config.toml
model = "autoregressive pixel model"
dataset = "photos of plants and fungi (iNaturalist)"
train_examples = 90422
image_size = 16
horizontal_flip = true
levels_per_channel = 6
vocab_size = 217
arch = "transformer_decoder"
width = 256
layers = 7
norm = "rmsnorm"
norm_position = "pre"
hidden_act = "geglu"
mlp_ratio = 2
head_dim = 16
fused_qkv = true
bias = "qkv"
qk_norm = false
layer_scale_init = 0.1
parallel_block = false
inner_norm = false
positions = "sincos"
tie_word_embeddings = false
init = "trunc_normal_002"
residual_init = "zero_last"
optimizer = "normuon"
muon_scale = "match_rms_adamw"
learning_rate = 0.0075
momentum = 0.9
nesterov = false
orthogonalizer = "newton_schulz_5"
adamw_lr_other_params = 0.002
max_grad_norm = 1.0
max_steps = 13100
batch_size = 128
epochs = 18.5
lr_schedule = "cosine"
final_lr_fraction = 0.1
warmup_steps = 260
weight_decay = 0.01
adamw_weight_decay_other_params = 0
Rows from block 3 of a small autoregressive pixel model, named by matrix and row number. Rows with one number belong to one neuron. Each number is 500 + 50 x the weight over its row's rms, rounded and kept within 0 to 999. All counts start at 0. Numbers have three digits each.
Before each neuron's rows are labels from the 100 images, of 14976, where the neuron reaches its largest size: "top examples" is what is common among them. Only what is clearly more common there than usual is listed. The data: photos of plants and fungi (iNaturalist). In brackets: how many of the 100, against the usual share in percent.
# gate: MLP gate (model.blocks.3.mlp.gate.weight, 512x256), inputs 128-255
# fc1: MLP up (model.blocks.3.mlp.fc1.weight, 512x256), inputs 128-255
# fc2: MLP down (model.blocks.3.mlp.fc2.weight, 256x512, transposed), outputs 128-255

top examples: class Liliopsida (25 vs 9.5)
gate.24:536498546419477542463530534535431507450494451485447484570477504442485469465421478480525420498525555460496535516487520489542530472471388587449477505558512488495565475481438533436542525599438454460500461477509528588436519450484479497466494447502534459526505454421471496481487496477533530444503427529468425556432533497465582495503481533517523447455479463495509548577459610430342556447499
fc1.24:482530520648531506520486568542533485409496535515447619469448515471446481542466486476510527514655476539523533448510499463384441441428502560418441524518508513530472540482459453539499464499454502561494484485447527523469510485434478426562492521518538544536496523497480468524481436423605521477414509555490477528500529514482566536486525563460497464491601468477516575521539504480387474533501
fc2.24:527557548491584415491397466492498429486416438522442514486426411501474504512433524455470500489471476621540464582560436478584484473416455476543546518520546489503501517430488480536479478447487440499456570461572500462592488524412549439482581408391606458505607525470635515572522551503478552389549582536500519609506543425568590451505509487481551553566505564471502533517480487482500432500472

top examples: class Liliopsida (26 vs 9.5)
gate.28:516512444441505462532459510561553458581472589425463553330474522504530457562421558458474477460507543462537510415451530496511476605521505498552571498474595576498483459515500472630549509546496476648524569427491492559472544500554481477502487498466482365493504465553499520509524508565484523566504504430460437451535559400436487458555505545460477556438429587460447527499514530476464413579507
fc1.28:481499377524621475497413550499491487556535428545461507480477459427521549541463453485535463440593509508495388475550475477464489417475490500395538557579545494414499470578516465598492564560472459507516505487446563557466369486469464545503514393555481536440465491579582584537573497529457470563541592456503415538588450567440414493433437531449461482471509524577421497515495534452520527625527
fc2.28:495449480524446568494416512502493513541448478512502475314527411550500492484513484553482497461512526601476547470562521549515586481488478456469521590575535551478470571543447566469497560530420513540505569540501486502507456511489537505597499488477464457502538438482530555393547445566488404566463635469530472509481492526462485459542442553496531529430513540434460445548572511499496574482420

top examples: class Liliopsida (31 vs 9.5)
gate.502:548499490485517476476499485473486505458448514415490513507470493416552494501465538447489489566597487510544496492509556456522524554477573474436528473487543501471577454527502489461505410525395364477507460420614512462552547553489462492521517481472527560564550538521548534449484456369564585467546569566522439506530553506464469478479535477578498462401581543446565457481560597451431475510437
fc1.502:551429529505428388507557468549515569509503453466510532513507589414500494416518478473466556477558483559516490502483504447489498447480428526578455499477550524471523508492401531519399362451515526570496499500450505536546508461487572445413554401455538520478511549590426554450484505499560450614537479506444518453406443483468547632543558505470564468477465527489520496533435505530499503515504
fc2.502:456454525408487586536511488476504532468469482566539539577587549560463393489581490428565534498445608527534502437508555535502516553554547526477470599533520565414506503552441522422514517462564467529422553472624487588592542469581481509520506602470528490557485531471492486548521480461512516554460457415385480522496531539502528444505524483533434504472534530481435483553579522582423491476500

top examples: order Asterales (43 vs 11.2); family: Asteraceae (43 vs 10.9)
gate.119:582555587543544520565445378509474448484477521550475550544545389477532497509492495527606552485511474446517565464435494583515475529489449568431532483458427544534458547530577488484563463494407548524518466538502482504519548447510629480473546473520483484529489523452541510531513550419523535487504501508517390474546480510459594478426558450595390505593469562511384515396481548522479565529492
fc1.119:475467498440512512491481616433451562469587467574503497443463542440521520441460482373444530475494460547477417480461511500530487533520527551524473505501511416473474579491474483613455566496513460438454489538530501394572486516488438502474482439547473456345558506516637528521517513473504460581626499528477567464532549530467539530510436545559533480456586480490495522477637552602499465474587
fc2.119:504518505527532587471421564431519368407644448505529481549439588563556531517420550516533461504488461467445486482538584436458553455462532528559492517428516533501557514448564517561410510462525473479412509493532471575404482495592480550474503408561537499470499590473573520444414516520445460466566507425523489550551517438529520418484537596415475528468499534384513627484508456540451492517559

top examples: order Asterales (32 vs 11.2)
gate.478:626516543517460447474426539554501594461477526496505527556409484595419583483539439461515522532502441495481545457439559434468569498483478598452531612513577483466538405390472513462546573526423500605447570501491470605414499571524429529510408433452470541513393501569538426504489517541487532521471420359613461504575484434448527510392545415479420459524478454514526486455557437514491444437513
fc1.478:481519484534537536535462483512459464418440472478521468559542493618467518514491514568430451552519590496538496485471542497557460513523469523459500503440459425474488590509477492401497555514556494602563425492349538541484544537522485431529472452474473475445503551519435509497419546511589448485561525506519475348557491492535471469532413497515542478540481491454486479445542607492520429550517
fc2.478:425489406420558494480416439561503504535461522475449519483558518443433541467551563491483565566541608496439483483446469540489589533513439576531484482418588496513431474501517563459542540572478533564502388593540560507529446531583501489477491517525461441481412534498555418457520543389465534503529388517510496469515412472546574600508428535422551487584499502578503539477484508448464604528523

top examples: class Liliopsida (31 vs 9.5); order Caryophyllales (26 vs 7.8)
gate.504:454563494561426465525460547537506452593496463487479518541439599497502483585424511485523552373494583465513518495416488548463552455560416514438505494519570540548476511488492522516516478516521597576441483547523519421538528518527523500519479582561563524495468442546490645496359453577403562538496432512362538416425507488516495607561508540543519539524467514499427483503476471429516437476555
fc1.504:610505379525455507595507501521404532553514502408523537520466559533567451491477433506583542552535454482515462471405545491511459437528517438560538616623480460506477483546401613482578500562503539483574467512538526510569542618517495500537551568418526539529529462474604474522520534509524480521469538543523522445491456586520451487537560614462533444553469429454510482460432553569517525500565
fc2.504:525426412548499559495548613453473500509519414482564553509507476497514423496551483614586414417442506588500489519426465523398464553550491538532546546498467507546487474521459466435460501474488504524592461527564554596586571584472606529478462548512567436523480454463560465558437538501510500590502483468445567494485458605486507439506603562539616471517455461540472494521503499469434495472454

top examples: order Asterales (29 vs 11.2); family: Asteraceae (28 vs 10.9)
gate.140:430508524532629503509549502492540536519532451445478541447539540477472467529500421494587563461480498452534468509451480518515491511501561481465494490494475493415460471435505549421532573474526619456488529534535586540493471516476554433483515487378558524457486480478554466467498527432561546451488419493504504598509429597458495436431461480461563555531492539472443496552483552444486564555484
fc1.140:532539562449434501555526542506526514563467548501451520472511479535529641435557520432536515522405564463511561509484516449587518441476460550554469522455462438551589492517395518498484402451496491565443535459479517535532485528488543592531491499528507512528470603556582519471502524490476460461610521366476502485486541444436568496580490550487523534494428529587531510521399370481463496440524
fc2.140:499448485523536551539473463563561596452431459410505510531479407583480536437430520460449492472562486506416409575509476477467439552562522479543534467553480520436533526493566592528544525506498538553472393480481493567466570461481467484524593527491516372421519588444530506503557432507533422522490532596441576520491559445576505499483516528465532510514498583437394402435503507456469530559431

top examples: order Asterales (27 vs 11.2); family: Asteraceae (27 vs 10.9)
gate.45:590428473365561489563506448419600516515505447483549511510415434543473525502562459522534488587533502490383530462437578445512514502430472508565414435453541522443496451580560547503525504565459601515478447500473606441502527572547474504489498490484473369488478549468530440551520553501417577535464466524515525471560566493442410426579434455501483442495457534508584481578546501539572518439558
fc1.45:582483517467533468534504513558561445434430500557480505513468420487492499589591448532561527586481590506399536510503590458446550597511427447473522461483537530554434376515548547540509402541483540423469539558450524446533526478483496531499449487463512451453482444462556497501534545531435695484426446478616541502486466404531492512510579491507515472531545562469532452627513489434492550496541
fc2.45:508614528448480500501536474530473467620370447545537456450487548414499493521492545451492479416526569540488578529475549406577530533477497499592468469520507422513539514495493385605523498450503532507534413458502558516532605526494492562508490489511426496500462483555509583447535534497536550454416541544549532525492447461538552491472459533475498518535471534471483466489546489493482479510480

top examples: order Asterales (31 vs 11.2); family: Asteraceae (31 vs 10.9)
gate.368:417496543440545494536579524441476541462545487496496513546469604496484466477442569465460472635500566539529556539495553570533502547506596533488501512530565359527486420524522466449462567575496447538591544510552516539493483492541533445480455537478461469494475468502414547419496458539438440532386386559472507532585529570472418492567434499475420539476515472493417493537475505479525475459453
fc1.368:481474550552465522442443426534368526478494557502524504549430414556456530397480504458494556495490565553504460524451474544524516461425468504551505534505516480515457492425464559402521520538535452539617519602572467412454505528478553512574501609474523609445532567524512588550465490397498483512537514519592480509538526560495468507399550481558480430478545490521526447503521511485576512557456
fc2.368:449446495464563534575434409534552487446453479479512459397462486384523504466469598544465409540442451416432457443516426445539439400524447494468590473467507451489449561493488558519584487511546428489506533476511405512581519435505502496466560579561495514542478519512583550502450532525528590436446513500522591521463469537481519547540570475577504529492519509533536465482510534561511554468498

top examples: class Liliopsida (30 vs 9.5)
gate.249:333476489506487511498507551485517606551538531490497523421597493569538485406503455539466454480452536467457507502444551473459581503567514530515473481495530540537555611548504464488521440512395449511483563500463530445550491464497496468537522486561532403510439417518535514465539513501522599495447483472504544427423410435421490454464476494556437445458526541527559495414517508499459567494526
fc1.249:439433462542516445564495530392475482398449491635618416516568512556503516474573434544428533515407471576430488540517477386460569467494527409522381471458604470472509473478473488490483478472464499436543473506524490503547545561426499507544457422512522507542449486477503428514520465542490517435527397514559450454475420468450563541519538486503459471508502442541464463451579472475450533502551
fc2.249:556546545620485471470483526422399437515444507477423497543392570506661496418571583502517529518533394495468530528542477525524381552434570336485529533610519531566565568518494510484525510490392483537493461453541490491528459526608455480532586472536512467489551498418536446473523473465499479468508434418458512503556569410485459528465495467472524562510434560442433506540464519520495533476502

top examples: class Liliopsida (32 vs 9.5)
gate.205:461435508474475533452457513546425583479432569474452476511463476550517515518497458517564438574555479545468494552561503469515469477480534427436549504569565453503524492458477514480630455557463589450473500516494471459464433517535481533434510424455494532434486426451496458591475443464570555421459509520541394478475524497433567481475418538482493461552511517467476591524538457479421413500598
fc1.205:435484502465466470515519531547413570512471539530470458541549505564467653458481473542498434493516487540408543534594468519438522671551476518476479540530439542470467481447434519495547453589537488474477535451502427557543532498512477567461462428487513496433410418472477483550535469483486495457485569501412482473477474425445497516504515561477578517485576519503526503454475529568442381504543
fc2.205:488508550478510549412456509618520462579503502502433622519517497473537456558492524416447569570480465482432503420420490488527594489566581521513506442504547448498487409500475541501441479507527437493597525407444486532533510607484512528371536580510480458422579501483496541515376443597544383480512482438533546510572514493416541501514480514451475554494452466549475427573443506496487500409507

top examples: order Asterales (27 vs 11.2); family: Asteraceae (27 vs 10.9)
gate.270:518579501451529475510546510493533449571527441518557538553550531563378546440530413482584499606470438563550541566517556547617483631496457513531531502560442522450419483510494488509563536467529455460470494534518442464507476483552457581507546408492558468457518569505510530559480584491495509471462495473453547469447456493464522421508559475411426429503462491520517400516469479499507486515489
fc1.270:502512485665530455399508556478493562536550541493444522494404463513493521538461453512501447419474459423466458455479468498480511484541513461469460519591504513487468485514466538448416585443550458500547521494527496554513451530394566469546576556437464479549490588548612538496563428489495483542431467539569510455562626528475538539456482576608456564482514459566553520579437470506469468519424
fc2.270:532516510471443485586569524506567506566477510598629528459438449559461443527479482490431489456471424535482497638481519619479564530541537463596507472476507528511477485508550537446531484491553495482525451545507561519569499486484475514545570551543549525537518493445527454487472507579495451467538480582426522493526556510454452528494533472520548468499542517474450426496460608520532467620421

top examples: order Asterales (27 vs 11.2); family: Asteraceae (27 vs 10.9)
gate.396:609487516503503484415465540468501395463498510504491475538419491587504456550549449434471551511465550527520588534428541453425485569499493509451523557425528506444413522510538513504488484434509533418484391412460430512541514524472529484579491504522477458491493330567473464495589530402582577455497520562501462562527484447455591539501482523436529546513455471461469450473448610482527501538495
fc1.396:440443469532467505519513523465455429500395494494467558431502474572446492575537446505421432470594508448575514534476548504609586475376555539516560472498518480574472497529473504539520541450570512430463514440472437615464566572419537476517442496565445467468551452461452452513514459497494546514460444509560493457533501458534631454531543483404553467460486453398494501568523476477526422553507
fc2.396:551464588530523562500512531466490573472438510462517536471497531460462490623531459646516535510449447450498523523425454436451410545483489420559509431529540457525508526508446445456535485474496524490534544489424510491439575494494489528412528592497503649538529531478488410564574448580524566454495526599515447470511427607427471538549464485479413471544494568438476509532484550559440494424546

top examples: class Liliopsida (25 vs 9.5)
gate.149:530470513490466436528554496470511417468504519481524461536409470505502422536555463449472514407512495449551462477489530436453443554506473515409480466546460539465501616459479477573520519494421560554443460469427451560561450582610577517496458532434494596397493450480512439454490540545583431485493527517503476529493410441512511522554465429389524508480552428494450473614517467452507490512530
fc1.149:502461462484495448547494487443562423560469440530456568445498533459561460446402464534449471533504467433576554553465486509469545514566484516501437447559432450377480532556475532488492516469604592541621471498397547463483475389524552491460564590588551537506576537484542558487488485437464462480452505563502472586502353502638499348552443452459593526510549498412561485522468552587461542515574
fc2.149:480571413563501512458459526501414618484482473528612411472484463504495472498550498470455432399512497558528536557478568519358458459508567561427423459510502506507565528476559401551563476556498535534509538558499568516546464459553420580470454478590351561396493363498484420523516563479548511431506412463504450498500466461459456513577492448526583539510518498462501473546575535448443436554469

top examples: class Liliopsida (27 vs 9.5)
gate.338:401522398342547494519513547445502490469496419476477478460482449553496475444513419510548598470473484555545526504532501524507638520488544527533547589435524506560451473595439616475514469498475618480530518498515448476571509468385521484592551523471499510485485525443461512430459529521414527540566501548487515487414467505480517469635501522478446544477499509493508511434516475511467442512488
fc1.338:519556541460559565493488458550521512567484502509456550477534549491480537536536493466472509544428472556555490494539527477551569488458441430429432593520476604406461574460491516541551433510525591419530484518473513451491487568522546451521552519460419572517560594552513472463448482418442534551324542471578573523527480550455480634412569616434449570467549563519565545394455486494510512494496
fc2.338:431506395552532492551501596436532448554510455423556530526410463536517428513469426586504604437511500496461498541520491543493456485469497576467511477527535557506642416512386490481579427476465484520361514432535589513488474538358479470488422546473471451529527555444440464444481517573469554436508535423452480464548459464430545529525431531510543475515551502548491529477468519466487473465420

top examples: order Asterales (33 vs 11.2); family: Asteraceae (33 vs 10.9)
gate.10:505476544510463498429476492402490404426484431510474455497442604547361499441483565418456524493446587528448501493455489569548588463398470462491569472527489492508460529602501474489509434530521605498576475522482490459492623467546430464544508498483449489454570518578497488411489441471492560498407505447503522527477499489481540505490493416472472437482480449476533415579509457397508503534447
fc1.10:564499459469592517480544440425624518540430515499460430558553482544501515571465638561520409491491517522480596452590467425560475487571392581522505492498571396454460545499489463564451651461429466517537543533523524471481549529553493520496573500478507465477503496550477426509419516577489541459500556528471516507483515478567473478597537506559437427531479490568589613513530556501514530553455
fc2.10:420430448506477476501553460487519512531517425476590497539538577529523504548518546498492542456445483502448458464438459466531513516426534511399469523562535500563478490537485494550615565464564479557521519477539509423476538409533479484409519531509495497536516507473519477518529508512504547426436610464499475466494427514529433434491473562488487477408489520356552513455425519521634458511487

top examples: class Liliopsida (29 vs 9.5)
gate.173:533539485462551515538474511512533456501434569422571500536455487549625417531532554455524481529465450476450524487410550482492476528492474431470526518582461470524509472503567514448521504525551570434470539482508420552447587431485533454453505452443596491581519495405481421486456446574491456569446486514511444456500505470520559506535534564556616481575494531471472487519444499542380587493404
fc1.173:438440571593576500415502543426493505550537446536473491476470570495484458503512457532530545524409486463496493527491488475439431550557506592524516515462503488454434492460366527475443511502399453553522501576565519423549441552445508493518451477481452550470519444493538552558596597462469464477461481498528546505489490557552436411428415446474417504578486569530480513520597500446606495504424
fc2.173:401472552525432477565553483425489490518498447571460473552567578423544500541529421483523466503457471536541508399533442553510507452513519499558532440421508523498388472535543554495520492567577482489425466493582384410616573478458525481484505495422555439429493546479462519478487488519515509459485426513451489408494503469574516454485403504470597494476499517503505534558435483525441456516464

top examples: class Liliopsida (29 vs 9.5)
gate.411:483551547524404454432448472398646561523445537437504474465541472462412488447531473600533503480502546524447454343567513491539481531538564454510593532522558550532545547448405505577425450577587521449489463458440450387459522508485474513460539520460481492396519471396535496492461503466531570443511535538531530556494452511483553471492410461442563549469465522440508481500575486447505486530407
fc1.411:470476432422471451461495560456401417493518536555491534502447585511451497531570543501469467479571526456480466447592413479527596408414573429405462508465473530463436430421517476518456474515487496560525490439494521542454544466498519442542437496533500489523533471463555427517374468558424473566502416566535576554491572459522529482473590406404455496518464481488392567481394527480473558432468
fc2.411:517515492599557414517443530387373479479482427487469501441432470511524454638567423397500545476601558501574518546477547537519482508464502468455531481451483506428490490432498505512486463475485470483501453544542565486517499568539510396354583534587556511573503525476515537525517539523543482465557465434496475533525601460452477556600544510519608507406589408473465430517508503520404496473573

top examples: order Asterales (34 vs 11.2); family: Asteraceae (34 vs 10.9)
gate.350:587538516596411535502539437465538414512457497481554533556494504524526514524555521543435518413532496502582505531534551452519528566410506619474419484508497426539533513409554482340475491541484508532514410463459549506415512630478527429503559516453433542452554476462517562478524445532563558481478401554474456555457476590548569453397499484473409467535467566484482445482353514446489483534485
fc1.350:499605529462582412469524574493522546404519441435520420497602606498508494524480523472426512549518480495409523517396560478530509472523535497456519459558484548527550485490417546553588427523544460494497543465513479455563552510597530478467455542460535482463523495546455526403475472528590424450515519544499458477483501378560383464476386504551479558509533533445590516548481506552444546470500
fc2.350:613419434535486536552597562511476446453522449530513476535543534361581533477544523468514544514454402497499510493556460493503585451513454525427485437478585560463439437533468511443467518493547402502506448555537556543471509499540449454449533435501489515489527530528529435490532469432552439509517420450429390522451404496557462434528512482492571502330509508486558481468531469527457429455500

top examples: order Asterales (28 vs 11.2); family: Asteraceae (28 vs 10.9)
gate.117:490497537491495563554566538458544435501576537519449557495512507452520472504492531437503571551455527565481464485565528418432547445513491569498515601383552445553465514602464522389491503527403537498446497467533611544465535525578502477570459505451503465477514553538525479520516470441465485513453512534468407538567534465509501439403431485473420456452591576455545447515504427574444467535500
fc1.117:503386500511518464542459540514534527546546386416430493426461512561479559522532488548495360504550481470542473483412472493534419501464491453407452471501447509445527414458503398574525483488537522552556412559521514505518583495503502580509482480549431469388512486467506527458485526432530498502513509564496543512516532568451494453479522504440466530466477463530535539563569496488434467497542
fc2.117:514465561519580580602535408637483486514469476488519500450588435562603500547435478439433567443536434509467434544492484500443496507499527556542571459533634474460536546569495512492530533549550478593465502580440575405528439500551494472453544546489540503532482483509553454506525541528566453516519456490432558501445500558501479611427502506524489460567549480449430516456430457535495479615539

top examples: class Liliopsida (26 vs 9.5)
gate.245:563536424474481450525555487473502510496398603517400470548516540536555448511470527626517487504489454556507459435624427497472404538523534463581520536436555522497563532580487452512560504555475583430415535448492542589553526541405570444579494451502551501445524488450544541495549429461519464443478530496550531441468500553497557531394566472507524566508485410459460471398501523490427507535616
fc1.245:410564565543563573546497487572565523497476541517501460503507340588472509403472491511491430528476505503523437485513540465525522483543519498397455471457479594559477539554518454451459474597437590449465484504449566479571484495378566446520422442529521552501490476425523549523449428479450407456453536480428582541492505518439493473401441495468610409542578577514393485440570464489451454481499
fc2.245:441515504566446472523504554518568612474365568472453493557485568526569470439446471536471494519557463585470455564473488464483494519464540445446626503571408499493496488400439391416499578460446502493481419494469491555462555525512481532535519568472465409560402471445458480513455381578514513470493487510444492496443588479496560360538516431479542488509430508639530594511618490489406462520508